Rows from expert 0 of block 3, named by matrix and row number. Rows with one number belong to one neuron. Each number is 128 + 24 x the weight over its row's rms, rounded and kept within 0 to 255. All counts start at 0. Numbers have three digits each. After the name is the row's rms in percent of the matrix's.
# up: expert up (model.blocks.3.mlp.up, 8x128x128), inputs 0-127
# down: expert down (model.blocks.3.mlp.down, 8x128x128, transposed), outputs 0-127
up.36 826:171137155134139144093100108134049139135125087132130132102077129079128155159115110126148119091154124115115121135134136128130167117146127133153129135132149122118133152114130153141108133115131096136106131098093114136153096102182065138139152153143175147135168114089114142145103124137162137112111097148126147153086115120147153148129104157153109116114094078157144132092089100105123094135094
down.36 175:167140140105125153109116100120093122116084108154115145179137110134124109168115141109123133129104142098153123148089126130150177142117122159175101138148096148136124095093145180129129156131100167138121147110144124147134113197170119145127151143160109124104117144147127153105134116103141148154129112114117106093097081070179142118141113100110113132146147115085169097141130148143111140107097
up.37 042:168100157108111136092101108111120121132108141109096109170170173164162145151128100117133109094143130123107110135118113135131132105130111116160111118136098124110171106079112157120101144121117109124109139139120139151184095098173108105102143146118076111116165137140108152164090121153180141104124125151140143128103110104160155151129134139151117122122149113168160128088088112086104087111100
down.37 471:178134154128147123124120130133118113133096119159124140178131140111145133127106124124143113122120129123146105131121143115139160114142099165200128114150111149116149119096123202109125146125115151118124150116157143159170126173175123163124144149143112111104146150147135155104096099114135125115113128114104094096079090088208126121118122121137094135120126120117193109115116127104107124103075
up.38 022:109166133143155144121157116144096154114128084137164118072100091111100151121151126124105159109121136098110143142118138146135141162127164124117119156117178146148073156140148118170166123094136078164120103099089103110091116145094101140190142119148205169119151139113127094107147141123125142141116130161151128118168140129114148120132111138126141091128103105113119126132127112148140138132158
down.38 019:092164156096114114094166082082100141139107109137117126124086099084102126164111141155146175120102119106138153115143114111118167160105147127098146157141119137164119110116153101145166140129088127152088149097110110145095105139090099147134159150164144154139128123138164141138151138104156111157113108116108150131165097097096135104161100140118153118160137113104100109134124166151106126127171
up.39 253:114142102143151130131119108143115147120160121134159140101109077103083134156138152126116130171133127120126130130132139145122130131128136132112137131091145124125067144126133117150124105118157113127141109098120106100087172119117114136170112091140148149150120105101113091120121129156127129126137108137153139153130148194111144123117134137135125129132115152125101143184188124181208191197136
down.39 043:125134127100114184103116082113086134101096111146127141143132095153107103192155142102083143137116156093158144160074117159148164151108148143117080149138110136149098111101150120139125153125105160143122146113116098132093111184136113135118141114161127136122095116140111127128157140114139171165139095129159129112133092087108151128151106097106140124145147119092110125161144147181125150126134
up.40 027:171118179122114150121115152120126110124108128121114109136128164129164130102126076111149107088143149123123108149104120122159137112145107101166097142160126128114159124130114169110111159132109129124098140145129141155167092140163132120116155172131127115110160138144122166122131104112140149116094138123117133113097084109161109161130091134134109099110128095159165110068077117074100069104093
down.40 008:118122120105118138117125117130145114096115139190133113178173146170151095111127124127115130123110137129170136133113174125142127124109111157115116156136114132145162108074125121111135145117120155117118162136164149133115113169113159214128127119151117109106098112174136159078120098141117134141117148076108090066131078095117107114132115075107147141131138112102121127125116143131099123103126
up.41 016:126106084110114097154114130117171109123131170105105141161166140158128103130123162135133108175120117142142117107143111125119089113119115132129143120098088120113143102128116128116108099146125168095163151158159154108142179120134172100108080109121082107129068121169127134155114124154119104139155145101118157138105124163131121113110174092125122148147154177131123124162169166130168147154113
down.41 056:117158152152122086115169105128130134146141102148146168119095139107139100157089130165169144093109093125157125084177153090099156147141139149131178160160140097133143133120138131149167144130122156151105160109121119143121103133110135159141144165146151154110116112124176157135141130117134085153111093082079139135148094122131096095134084109134132119119106102113121127095096141105107091112137
up.42 023:080131081124136118154151127134166127111139153120136138125143087141090125122149180132104141170113131115136137125131115143127101143122146138104141142095116141138091122141134107140146094119138118125158130137138139091082169144076162113149100092138104128133085136164134097129133139152107121143144147117141139127151138172104127095110155097123136112142139166106103129185184159171185178167153
down.42 041:110170162143140112099170078102118128123128109141152153135083135100138103169110124150152156098120121109159117111149130112124166151143132129115150182161127121129134118116136115142166148131100157150082158094112115152115099138104123146144167156161147143119121109143169145137136115113150110167098101075097159125159080097117088111134078123148127107132115105123111118108104161121087098120153
up.43 074:116160106143153129123127107150111150119153113137166139091103073104077128152137148129116138163131123117123131128138143144118131136126140133112141135085150123128062146132137118159132105120153109134140105095111102093087164123116112138182119095145153160150122108097121088117126129142127126131134111140148139149140152175110149123118133136134125126136116145126101143173175126181211184186141
down.43 027:119138122096111182105118084106088134103097109138121133130127086143098105189158143104086148139118156094152146160076112161147159154105150138110082153128109138153092108104149114139127149125105153144119139114114102126090113176129112129118140114160130140128096120137110124125159141113138171164144098134163137118139100096102156129155110104103144124151155122093106125165147153183132153129140
up.44 018:119129136146154147131119112149109131127149120166149160126115104115114132158134132114099110156147146147153123144115171147137164108160119163125124074140142104109109151089111130111118132121154160101138146098136115153106158114127105176119119103133139126127127102110120108153068116152127137061135095126142089143121108142125124125079106135156088193068104136128117165165164084156137166147123
down.44 033:114154146101095105107162109098112173156106110117109107128098127114125149148101133159151172113096102098124171102154103100102144170096173107122152168139114139169131097138173122172164133148090113177101138131108137129120108124109104123141160145144133173144132124146156137123167161100147104157116107121106155125154124099120125098175107143110174100151133110103121102122117149131111117116149
up.45 034:089166119145158134130160105139111147110134103146170130081110074119089141137155143126098158144117138108131142137120136147132139157126163138105127152122170135144063155143148108163164117102134097148127112097107110113069145147078116152186128100149188158124133127118134084114140143133120135141121126137155123125169130145104133110121121130131140105133107133106104130166158127174146170150162
down.45 024:113179150114115123092154073094098148135106102131124128130086109103117130176113135147143157123106114096132140110141109115115169166112152118115140178147110141149113107123155116157155140138082129163080149102093121137093111143113102130149168143167136161125122118149152134135156143103161117175106097104114164122149095090108119108155090134116145094152129114109106101139127176156095129120145
up.46 134:156123154125127158076101097128086127129117115122119127133124142123139148164124113115142111098177134109094114147120130140138163112161120128151116130135128120110141132096123154130105135117124096131100130116101127141150098087159088126125170146139125127128200124120104140160073116139184147079093107149140157139095093115147150153116094164174086103104119092165146129100098090109119104124099
down.46 041:174152145114128123121127128117135116134090121150109125182131128115132124119110123132143129124114129116146121131123134114136154126123106153174129135137104168139155099104131191112136153129103157126121149127158168148148120187163136159127148156152114119105139173166143170086116102099134125122110142101104095072087083081180127111136118104115110114138144111094178097121121146118101126093076
up.47 030:122133108138150125131113110147121143129169131131153147112118091109091125164130150126116126164136122140128124125137144148112126118125126140116140094077129117113082136111122119135116104118157129107151117099130109108101162104127115138138104100120127135160110102100109101135095127175131124113160107140155133166128161199117156126107149138140119163130126152130107162164172123168228170201134
down.47 008:138100121087072163107130118094119131122079127114106104140139123179127107145134134133117144116127143083163163152091083125143124129112144114134100196119109144168131082131152140141141146136113150138133123153130139095130100171138130116116132143160122123149095135162135159085176127091113157146139130137125153091135116087128152120188122112101166085153164105085137125135123141148117128109124
up.48 017:118127130142153129135115132147121126137150130157146171124104109098116123150116147128115106155145130158145124127131168135123146100150110162123139061128128105106119154066114131102113129131149177086148153110153120151103153101132113163103110117123136121136113103114130125150065112166126121066154102132128102151114103158123128127084126124154089209075111146138114164150154103151153149149121
down.48 016:117145148090084112105163110097115164155096111108101093127099130118127147138105132159149180111105109094123176112147099103111138158093164099121145167127111137176135090138170121166164130151090112168104127146105143123121104128110103120134157148144130159154133128154157140112169154094141111151115124135108155116161130098120141106185112143114178097155141109113123107122116148130111115109152
up.49 012:132139143144150174133104107148104125104140115154152154110112102113109134156155127100079101152165162125131124165099158172155163122158131157135105116143159118108101155107119143127109138110144127118129135098131112141107156127140105171148122096147158139117133133124102102135097112137118158062125109133166099133108085127131129138058098128148062140087107136125125147164159095149121173135114
down.49 016:114150142086092115105160111094119163153097118105099095127103124119122143141110126156144184117109114092122174116142091108114136159091160098116142170122103140176135087137169121160163126149083112169106133132107147124120107129105104115127161145151123157160131141161156143114163151098143115151118118139111152112163122099114139108188117139108175095153147109108119101125120152135111120114154
up.50 012:105156145156172153139140122146105141118155108164173152097110085113098139152149122116086133133132149121129141149109168155138167137144147157116118104135171129132081165101140122141146133100152120132134140083123104143089140134107096174160137104145176151142147137111123088126106128139119144084127102133162078131149108133114123115093100122132108150080090121107111145161153085165126165148146
down.50 029:114152152092093112101168106102108166156100107116103106128093126109125143147106128159147181110104110097124173111147105105109147165095164106119145164132112134176133096135173119166170133148089115171098134133104135131120101128108098123131160147146131166146134126150158140121168157096146111153114113132109153120162119097118134106183107145115175105151136106113121102122115148132110114112155
up.51 025:113138099130151129128121112140114145124145119124147136094111085100088143131139164126109141151139124126105128127132151145117117125117139128113135114073137140119083148118136116142125090104147115123156088099119108095092153108115106123140098092126150141138119120084108092131103132181127130126154122168148150157145168183114177127118161138137126134137125143129106143164174125167215165192146
down.51 016:122156144106087104103153110087109170161103108114103114128100134128136140153095125162157150106103090097125164093161102094093136160113168109128158171143109125154137099148170123173155136154092111171098139135106142127129105112118106119142159148135129170136123115133154141127168164106144100170120097115103161127148130102125119100170101145113170097143128107106125102111108148118108107113141
up.52 012:096157147148147121108174131153100147138123083151158132080067094081108144111116135145145161100108127100124144127137144115125151150142146132109140152137163128148094163141146115145172136115131097154114120115106115127080104160087104149163165149150205150125171126108162122106143137119124121133098130154112121120167122136107138114148097149137150088109095078124111123122118119148139121132160
down.52 021:117167149099101112102152094093105155145110107133111125134096124111125142163107141150145159116100104093116156105150106108107157172101163109125148168156106129156124092138166122173156141162091113171093147119106129138112109121117106129163164140151135168126125106145150134139167153112156109175111100095111161127143111094120104103159098141103163099159123109101113095126116163136096119115139
up.53 019:164105111110101139128102144101148108109104149083089087153162167159157115089145110111133109111133137118113109140110087135145090117115113074164101148105101128115159101149113157123100120131103102118124109156128146086175109133159149073111122140108086109119121149149104147120143122114126147158135157122141160111096153111166122151142152126121137095154152132145169103098103146084117098113095
down.53 012:152080113136144139150113157148154089105129152153140130165177149160151106088132125114121091131140145146158108144108155131151113082161083152155114128131132142115152125099094161085118141114153155088153131139180145121152138159151169164116106127128118081109115133141127154090100081136100141095131159105118089094088114114161120132114149097142109139106132133121162140124126101114125130113086
up.54 008:133129170145145161135112150149111119124135125151145152109097120094126139132127124114116101118178150139126115151117156148143148101175115150137120111152151123105124157090113147110112151111140147105123158117149123158115124119139110162123127138144165127126145128123116135140075095147130144040118113134132107142104066139132124146071103131159046136059100120159128141116113079129128114128110
down.54 007:104153146079088120100160114092124157146098118125095101139111127117126134139109120151140185117109117094137171119136113109120141151088149115107136167131104137179156082118162115150163144152084129160105153140118143141117103136098109146121158148157123144149124142173160160108153141101144118147110116123107134096169102090104130104183112126105170101146136103102113102122116154134103117098157
up.55 016:154110110121110151155089159103167105117139163095104100150174151174135114081148108104118100156153142123106112143109099141147085117113114090142104139093109137112140097165112140117095093153113125112146124156140159077162176123153165090114119105114081103135110155164074123122134114123121147129127158113146135112100164127144092152117133111097114114133149167128144111139165130115129147123104
down.55 011:166116148129157145128111128132119107112105124161130136199143142133150130130132123104112104131129145133154102147101150141148149102141096166191108109143113133107147123080108181100114159116126151099129141124162125158161133190179126163117124132141114097086155125155113148103089102133129144115122134119135102099089100109198125134105130115143096150121121136123194131126129138112122134107099
up.56 010:120133158172164154133142132162092134113137111154165139109120111122122128130150101112088134113136152118141127154105151154147158131163141141130108117152176095133098175109124132137147160092158104132121143095132108157108122142112087162154127120142176142134161126116121107122112125134119149088111111122156069115141088117129117129102093150153115135051062114125131139130120055136113131122137
down.56 013:113144150087094119097167106114102166152098097129090121134101129104133121146110125154139197108109117107137187119138121108115146157089152121115137145126109109181143090118169112158168144154098129164103130132105107144124094132105091138115149146144127147141134116144155148121160154090139119147116109143111136119177110100116140114194109142121180135145125098120124103117111145125113110097167
up.57 010:150117099128131135127097144138134127133159137110120124132127142131136138102117134119135103140181120128079115127134134132124089101140118112143128115075114129100134132112124145128101079130161132111175086133133139089144154067154125108120085118128117125152118115126094119136081112202103131061135124141127165160092188164141139161114167124147075132103124141156133146111134104114160124160100
down.57 070:123169134125105092117165112119125170167127116117120130119101129121128129144087134168160147114089082105117150084171118089085139173113170114138169164140115122158130113147171138184167123146105113180111144124111137123123120123115126120155153151141135196137121124135168148131163168117137088161121103109093150127125120120136118083159106124109159101139122113108127104113114147119117113124119
up.58 020:084148114121118095122200121127138145138109109131125126130130110136114117116120154160128167117089108098126156103156117114102125181109159129107163159131123125159114122159158106162191134145124109171121128143111145119095111169073137120160155133139129142114126142147174124122177156101120095164112145124117123099189126115106123088142128113107160103151137118097111107138129159147125132109174
down.58 022:121167149127111098112161098096118160151124114122125133125089123106125131170094131160161147112098091096127145090169115096098158170120164113129166166155115129154126106135164130173163133149093124171096147115114130135113113125116118129154164150147140181130117111145160141134161157114152095174114097086096159127135108105125100097153092132118154100147115111108118103122115159131097115125129
up.59 034:126132113145152112121119139149111138144156111129148147081068099068105137127103166140157119148151111138098128113156156116109115111130127132124149123088145126112088160110133128131122093119146148114156113112136112106095149076129110132130110129133194142162113101086124110123097119172126112103143113160107164180111155181122165140133149138141105146115103135141111142135148112150202140169120
down.59 115:133149132136106069125159121121130150165136121122122132118108141128138124137073122175178131105098068119135139065198127076076133149129147123149194163138127113145141117146151148163158127144123126157118141136119131123137121121123135132149136158131140171133114112130174150122154152121123068148120112105070144130124124125149112089152103123121151112127109116116138116099107132099118099124114
up.60 290:185124111153146121112114120153074135104131102126131124103089112093110131139114128132172135133148108114138099130172132126124141111147137115160155145104170111120070165118111147153128110107142085114131095110094089092129137126147098118149099122145180150131153095108094092120108128144139123130113107145112168155107128146157150165148121162174131094125076128175162139131141109130160155156113
down.60 253:114157122114101110127131118099145130141117128116107111123142091139092111125124125154133148137101136111142169136121106112132134158094156124094138162101120146189123108143148127126147137120116144148130127139133154117082119173101148120128132162145117163141117191154150168105177139099126112133132141124107120093131106116085146070168119092068155086155161113063107110147143151168126150122124
up.61 121:174135121145136151131061174122138129126154136099118108104118112103096134100139116108126102158166135127065123145118119144138117122104129090148115133084139151118116124162127151137078104119152120126137103114133139073141159092182117103127126109118131140177131170104062115092129116142139148097133123135152123132072169132146141151135123125099105116127126136125141125145164094133145164160085
down.61 038:112158118115087103121140123102152134147115123124099103113128095125098112108114127163162169122102128130139169124139111098119120167094152122103147167088124130178137104154150124134153132124126126148114115138131155105094102158084143120130141172138129164126122174146147163095177132091120108135125159132098130104138116133107135083180124117072171099174171100078126112131127156140127127108129
up.62 064:143152162148146156099113158138078154140137088134144121081089099098105149121120108124148127096148135111078138146127134128136152140148145104139121135122166142131090164112136141151130123117140085149109091106086111110106105098137085130157146145137172170134193145098114119106125123123174142084109110153140134135129174131136152138132099184146117098104102101141131124109113071138146125143131
down.62 259:113158133109106111105147110116103160140123111119109128131111120116125135157109139149143149122095095103092153096159110114098152182095171099115153166155113121146121089151170113189150134155099109181097128118112129122116115115115114096167155134142117189125125121117140122144182164113152108179128100100124157136153129100113106108150105135095154104156133119109114074131123147137109124124153
up.63 026:168118179122113148121116150119128108121109130123114110138129166132167127106127075112146105091141149125128107147105120122159140113145105103166098144163126129115160123132114169110112161134108134125096142145132142157169096141162135123116154170134126114110158136146124166126135105110138148118091138116116130112098081106161103158127085131132110099112129098156166108071079120073094072102093
down.63 008:119120120105119139118124117134143114096114137189133117184174153169158093114129124124112126122115138131174134133112175128143129120113109157117114153137110129140165108075125124112134144123116157118117163137165150133119113164117155214121127118143112107109092110170135159081116099146121136139119145077110088068130078094120106116130117073111144144126136113106124128124115141128099122102124
up.64 056:166122158128127147075106110127066130136114099123117122135119153121151156159115098120153115091159128107106110139125125127135173108149117123159118137145130118111152133109123160132110142118123091138097139121096129146162094108169084127124162156147127130130179124122114151166094120131179142114097105140125152135099101106155144155127095157161099097106107080171154118092091091097106093118098
down.64 031:169157167104118125098136102117100132136085098147103129170104137096144131148100129136150142111112119105137124124131127110134181143117123139182131154154102146136148091107146183142142151140090143149091144118131138152155108163163105156139161152162119138114142137155145155101129120095150124149105121102102120097108088071183128122148095126126118118147130107116175091114109150114085116097100
up.65 019:098151121154158128127150132159096139123144094149169152065053079063093142126125154136130143135132130133134136130135158125128138129151135145106141126119171125135080175112134113132150121105149116120138115101121098118069133129096104152152119122143215149136135106091142108112113122147109124113131120162117131146147123162104152121127131148150122131110091122129105154144143113162165143155148
down.65 033:107157118118097110131137138096172134144120136107102093101133100130096121102117128153149153128109121122126163121139104107119115156092149113094144153088122147172137104156144125131147118125122127142126116146133187107093122153088155115136132158135118153140121201162146164096166135098120112130124158127107128087134123137096133090164122101063159087162173112070115111131131158140124131115126
up.66 210:137147113149162143115110119148073153128148089134160131078089082094091149141125134125130131137144124105099129135136141137122147134132141113125136144110167122118063159133138133159123115117144074143129090080094089105093140114143082127176134116147187159143155113084111099122119130138145137125120102151138154156126153150121151139121119156138115104125091121138117126147149102165178164164129
down.66 349:116153145107105101101150094104103160151105107129117125129094110111115132173098135163156158119093094092130156093166106100096161167106164118119164175146114137161118106127160119165154140139097120170092146113109122135106108139115108127141160144155134176131122122143155136132170159104155098170119095114105154124146106095114127099170095130111162102153135112099114101134124152148107125122144
up.67 032:155140130124132157111097131128115138136129115117121113101112115109104140100134119113124118128166136109001130146118130144136122125106136106142113131054135137118110137162135148142106085132125087134140098120109141064134131098155106117141136119128142140157144152110089112112110123147151148087126126171150147133106197148139174152132132142116108105118121121141137116118132086127172139154109
down.67 019:101144112119096112129142129092166134147116130108097093119138094129090125105113139155151158130106125125136171126136102105121111156089146120089139151081123139180137107148141115126146127127125133136124107149133159112088115156089146112129123165141121152129121191166144167092169135098119114128121166135106135100137122136102140083170136108073171096169174120070122118139135160148134137116132
up.68 015:123127140146157149137117118149111127126158126161152166128119108116115127157138130115093111150146148149144126146111174152138163110149119163128119068132141101112110153074117132110118134118154160099141152095140110151113154112132105172114119103125138125135128103110119106152072116159123140064148099128150083146121107148128125129078111132149096196075104136130122166159159089152138162151124
down.68 011:124135143086070115113156114099123153147094111094092083127108132136124151123109141153144161112106113095122172116143089106116130153091160090123141163111116141171137089151168124162154127149101108157113106174102150110118107144120111108140144144139125156156133135159149138095177157086132113148116156151109159104149148099122160114176117138112175090162154113118125120125119145133119117107142
up.69 016:141123179128123139113146155137123119131111118132123109129121163127166148104117095126166134073139141118128112141121124113146144115157114109148115144153131137125151134124113148117142149119119118125102143144122130149155081142131130127122158195138137120116183131138147161131123112116153139119088133130099130120131101119145113148138087141147119088096116063161155117048069112071110053111123
down.69 006:104133136100104122098152107114101130119119117175127129176129151134157106144109122145135148110102118116162153116133146108124150137116132136112136183171123109161156088099145111144158170158097139141100157115154121136120100127101121181143148131160132135119102079136153152104150116126142119159120105057099135120152090074117080105164102135115168129139122103098119103119106151127086112102146
up.70 103:117152126156161138125142114141087135109142099154171139084084075085094143156140128123127141150137139111144123143127135138140164139146141131124129158140185117127062157129128127149149130109134093137114124083106089121082151130105103156177135113151204158141144099102120090113121125123139137131113101119138133146137123128123120130119096153152123104121076128132123134163157111172129175155139
down.70 077:103141114113137175116129106107113081074116124137136134120136091120096099138171147101096146149130197122153125187063124164188158140136110133098085165129137157140107122117121112109136146114116163115123121112128115118095126179104141132138139129161137116128102145122127135121146075102128171130133138121144127112139101094095152126125127097119117113149161127099102128161152145170133157129146
up.71 031:081167109152158122134179098151111142111138107154173137089115083123088126136148145137108170138110132128153144131130140137125135154128160143102134142115167117150079157133146104154180120094137100141132106090106103113077137144067119163173115108143176158133126099113149093094130142132107124147133133138138131128179134143104140105138131136145149121140107132112106143156150131163147155150170
down.71 017:097152120108106155114136093088138132119102101117105104102116086126093128132139155136128171121119156116132161155103109129147129157089145126092107168084111131173106098128144096127140137128115132137110100139108125113070103174102118123132130149157132146113111149157124139101156132095122149151124144138137162104154109131104147116179121101094166105184174111093113127147137188164142133113160
up.72 037:120147110129153136119117116143107161134145108123147126083102088097091150122134156125111142132140122114084133129133150143115119130111145116116132117078137143120077151125148118155126089110141096136153085097110110097097138105124097116150119099130159151144134131079104091130108136175135134124145121175150150154147170177115174133121155140128125123130119127129107130148154114163220155185146
down.72 021:118163144107098101103150100097106169159107107121109119131098124122128141158097132160153151115095087094118160089164106098090147167105169109122160166143108127153126104143170119173152135149091108174096143127102136129111111120118104119149160141140128173134125117138153135133165166110152097175119099115107159125147123103115121097162099142107163096147127112101112098123116152135105118117142
up.73 033:124145157157146133121152138141099129129138098157153140107087118087128145153107105134171130112151135125162117137136138108140183118184120135125136158161169109123119156125120132126150149123134121122093144114120117149111119136120111161145159160148180144150183099114144139110105110112141125103092095109093139137124085124122105135118046164172100099087080089155122133121114086136113115131122
down.73 015:132092110099073134120151153104124112135106120100102120100132136147137098120117139151154148107137133108141165147115091094141097107125130113144131206120122132176141059132128143134154145149133152124134113136145127084144105127122138102123117152158150117128096131135156160117181097099105142103155129124095157122140131123148138115212142126096177101143161105082153128112110137115131106102129
up.74 007:132146155160145169114133124147088132102123102141152134100104115107121137119146114112120132096156157101111126165109134151153162139167139123137110171142165123127109159141131142143136142099129085153103116105092108132116104174125101144160148145159169144122183140116117122089128116117122155098087126136146140118128074117134132139105067151164100053098091088139136122112105085128123113130126
down.74 008:120156150081086128092145092088106158140093104121089116140098122100120118146116125142132175126109119091135166122131105122120152166081161105118131168128102140166139087135169117166147145146087119165096130130100124138128103135117098127135162135155133161152138137155142146116165154086149124155110123140125149107157104083120146115182109135105167107162144113106125098131123159137104127108154
up.75 074:120182153118117108102153103118095162144111073139119115146108116115114130149101114153153163112103105088108148110157121117101160167106158110117154157140118122143138108144159123173157152152105094170096112115092150141121104144112085126174183154153128173126172138117138142113160142085157104160107114134125151109161130094117141112148100149113146109155142102116115092127116138142111122110151
down.75 443:113159139116109084111153103111117161156116112122119119125097116114120139152090135167166150123089080098115150077183109092084149167106165109119179172140113135154119111138158120169154131142103110170097139123107131127105119130111116119153156144148132179133127125144158135129167164109149084167116109115097156123142119109115122093157102134107156097150130118105112101132126154144109126123139
up.76 013:136111086140144132138091126132145109108148165111134134132148117144115128126156146112110106177143135150146110133118119152137101108132117123134119105084106121109100138112116130114091094116134129084150120125149130088129179096141144108099080083104090110163092102121093098115092125182121136132168127123155150148097150172138134142116154129153126142130132172132131152165176120147182168186108
down.76 018:110145144127140129141133139128155134150157148131130129152152142145129120113123084126116104137115128129137146131117137126136142129119136133092125129138153132149156135155137136120143139126131141140146145138150187139105140158116152143135138151139100139153154231153148172132134133109124124112122126096119097069124103105065118088109125063071100081113126115060077087128131112153101145125120
up.77 068:103183134124121117112154100119111156132116083136130119129121087129091124150120131144132164129101117086114152121144115127115150176106168116110147164135134124151100112157160118178161140144113088173102116112095143126090121156093106125190173131152132171127158145133134115108171144083144115164106119124136137103161128095110132106144101132108147097158140114104109093151137146164110150115154
down.77 338:111161140115107089109154101109116164157115111123118119126096116114120137151091133166164153122090082100116153081179108095084149168104167110116175168138111133156120111138163117171156131142101110171097139122106131127107117130110115119150156145148130182134127125141158136129166166109149087168117109117100155123144119108112123095160102134108159100151131116105110101132125156144109125123142
up.79 007:096155117155158128114162137147100149136142098139170140058076069081089145117117151138137149125123121108115143125142131120119132143135147126105147140112160135142067172132143112148163117111138105141124118105117107108061131129083105133165127131143207153144148126100149107104132138141130121122123122158115134141156142163100146117135121145133127113115097113125101138142142111168172144157155
down.79 018:111146140101089101112159120094117163161110121110106104124100126117125139141097125164159158114100094093121170099159098095098133153107165102126160178138111129174133089145166126167162130154100105162105134125126141123126110109104111120144154150147135171154125123143159145122169158110142099156123106113101159123149128104126120095187114144105178094152134112096125101119115146126108117121146
up.80 050:112143111141154119122128137157114148142151109129152142082069091073096144115111169138145136141139113126101135117151155128108117120127136132110151117085140137121086160117142117141129097119151125120155104115130117105085139099115109127139116123136183145152120112094126112118104127181122115114141121164120159160132152208108165127132154137137122131120106130131101140139146121156224140178137
down.80 125:120161144129110080112164104111121158158125112125125134128095132117134125155080127170174145104098078109132141073189120085084149160123155120129184168147117122144134112137156129166162134145107128166098147121113129134118111125115123131148153156140135172128121116137171145131156155116141078167114101102080151127140111111127111094152092127121150106135117110112120108110108147120104104121133
up.81 034:112143113145159132127122104146117138124174120149157154115111071109080126179132154125112125168136133137142128133130153143124142124138131148112139107102139115117066143111128117133124106123158137111139126092126109118087166114119114154141118096135136138163118098102122083139097123155127126109141103132143124163131137182112143120098125135145110161122118148125101158179176123189187183189135
down.81 043:118145147098089109105156103100111167160101111117108108128096121121121139157097135165155164111096100093127168102154099097100146161098167108122152174134112142174128097136168122168160134142096117169100135133110133124116104132114107120136159149147132171145125125146161141120173162100147105162119110125103160121147123096118134098178104135107174099155139108100120105126118149139110118118143
up.82 049:114141106134153125128126113157121151125163125133162144104117087112088125149134154130115139155131120132124132124139147147109124129120135138111142099072133124122082140118133116146129102113166123119152110101123105098096153113117117135152107101124134144151115110102118099134111131173127123126158117147155133160146161207112162121109151133135125146136126146127105158160166130168233166203147
down.82 012:136113130089083172098130093099089139121083111128111119138125113163122111184137140126107150118120142082161168151088094136140148141106151125131094183133108135171116086114156129148139154136104150148120135130117107108113098169141104124116140132165133133134093111153132142113177138102134161159139097135137152109143107084123150125192109119105174103148153107088129121142126143158117130110134
up.83 028:140108080114098109141129131099167111114112163092087099161180155177142105112133131133138125135112117123137116115140080125123087132113125093141134163095093126126151088167120133133125096144105105124132116160137154056162135138133172077117114129118065113137092141156133133120150132108120117172133158096125158112121151110142110122135154109116141089166161156127145104125128161107123122116119
down.83 026:171128141123155145128113130136120103112099126153126133180143135121143125124127128101124112131126150127147093153092140138157154106144093158189105120139109157110147119088111192097120146110118153102130136117159141147162130186173133153120139143149108100104145154154122160095086093115134148115123141119121097091085098096196138130109134110137083132126140126115188118123124133112114135109090
up.86 007:127136155149149139120132124155099119122128106155157167098079109080118118125119130126130118115154145151167115143123169125144155108180112168131128103145161099113111167085117139108125156109147153101109130109130109159102101158128108166129123145141184128111146105109137134122092089127106132084109120149108120132117044138128140144104106145172083162086097115166127159115110112133139110133119
down.86 011:104159126103094117120149128106155143140113125117103098110132115129114116109119122150140176118109119114130171122135115111120123162086156116088138158095115134181138094147157112141158114130113129154119118150123175114102110153084137133133139148141118151145123180175150160096168140095120117140120147124109120077163114122085131101181117099074166093155159102085104107124119154137115122102148
up.87 212:178119143132132134092101115133070137139129101125118134116090145085138162162104122132161116098155116128117115126144136120122160101147113132158138126123129122112150145099121157130105124115134114122116132111107114128163099084192074128110133155136146135140147104091119152153089119154168127111122097154112164169082117138153165153135117157158108128112105090174148137090093101098142088145086
down.87 239:178136149122140127118121126132111114131090113153118142177132137114145122131098131121149121120113131119144107135112139110145165123137102158197122127150105147120146107099131200117131148128112156125121140117156137150166119180176123153131149156148108113100140148141138162103109098107136129128118129111096099096081092082205130118126122118128094133130132115104190097115114133105105124100077
up.88 012:129123146137155125130120117145106131142153128158151161142127127120132126173117120129115120129131124167149126123130165128113161104143109155125133049139126101109129149063107127100120140124155164090134150095143103179127125111137099167102118125109124119135134094095125127161060125160141121086164086130136084153129126151131135128088132141156116206087114127137123179133131105142147131160130
down.88 014:127123140079068116111158126109122155162093110096078091124107139131135133119108131159149169106117111102114180118144097102115118137094153091127141157107112121177148088150162125159159128158104104154117105166106146111135102125122104105126142148134123144159134131143155150100172153087127117136125145158111153110158155111125157123190127147114181105152149105124132113112109136118124108101146
up.89 192:139129109143153147127096108139105129118149117134148144099104072095074136153141159114116117163155139122121118144119151146137137121135127138130121125100154122110064143113124132133102110103147108122139107084117090105097155114146100138142119096136161132144126111088100089122103116146138144109134111155147142171106144161127162145114132144147107134127112144143121150165167118176220179179116
down.89 066:116145115108103148122123112100145129120109134122114112130151090160093103139139130129112151137110145106153160147098103134139137155094149128094108154102114147174119103135150124129138133117117155141135130135132158111082116190106149123123133145151110142137104190165131158100169134101122143145134139126129116077131100108089145098163118074069152097158172115064106118153143156171124149122125
up.90 043:162134145123125174106087145125116136138127119111116111110118129116117140095134109108132110120194140103026127155114122146141120122102132098148108134092130137116127129170132154140098110132117086135139110127108141088147125076164106113136149127127133136145160155117074129107111119137166155072125122151155147128093193132145145159138124148106100091110122112139144110104118083114142125136098
down.90 042:104153120120100106131138138098171134146121133110103092100131095129093129101113136157155153124103122125127163121143106101119114156092149120100147153087129146174139110151141125128147124120127129139124114148134170110087120161092153117138127167138127156127129193161147166096163135094117107128119161131102135091131116139102135085159123099068159087169172110064118114130130164139129128116127
up.92 009:146109124128116127134128153129143129127121145092103084146160174165170134077132104124132132088127120105079116125131093134125076126123129082145123166118113144125160117165126140142130120127122086142140103151133149111164096125138133066120128149128096120148142145146124144131134137127130132151118154115127145112131172113144119137135178121124133051126128095139149102057080112081118080110124
down.92 006:122161163140134126098159085103103120116127107167147163144094138098145107175119125137138145104121130126171111124134157117134177144152117155128134164177144124128140124094126128131160159129102162139086158104126103163115100144120120181138157148160154139103114089140156144146124109120152123156099103063105138123140073087126090117127084116152120127125101101129121123116107157124083108111133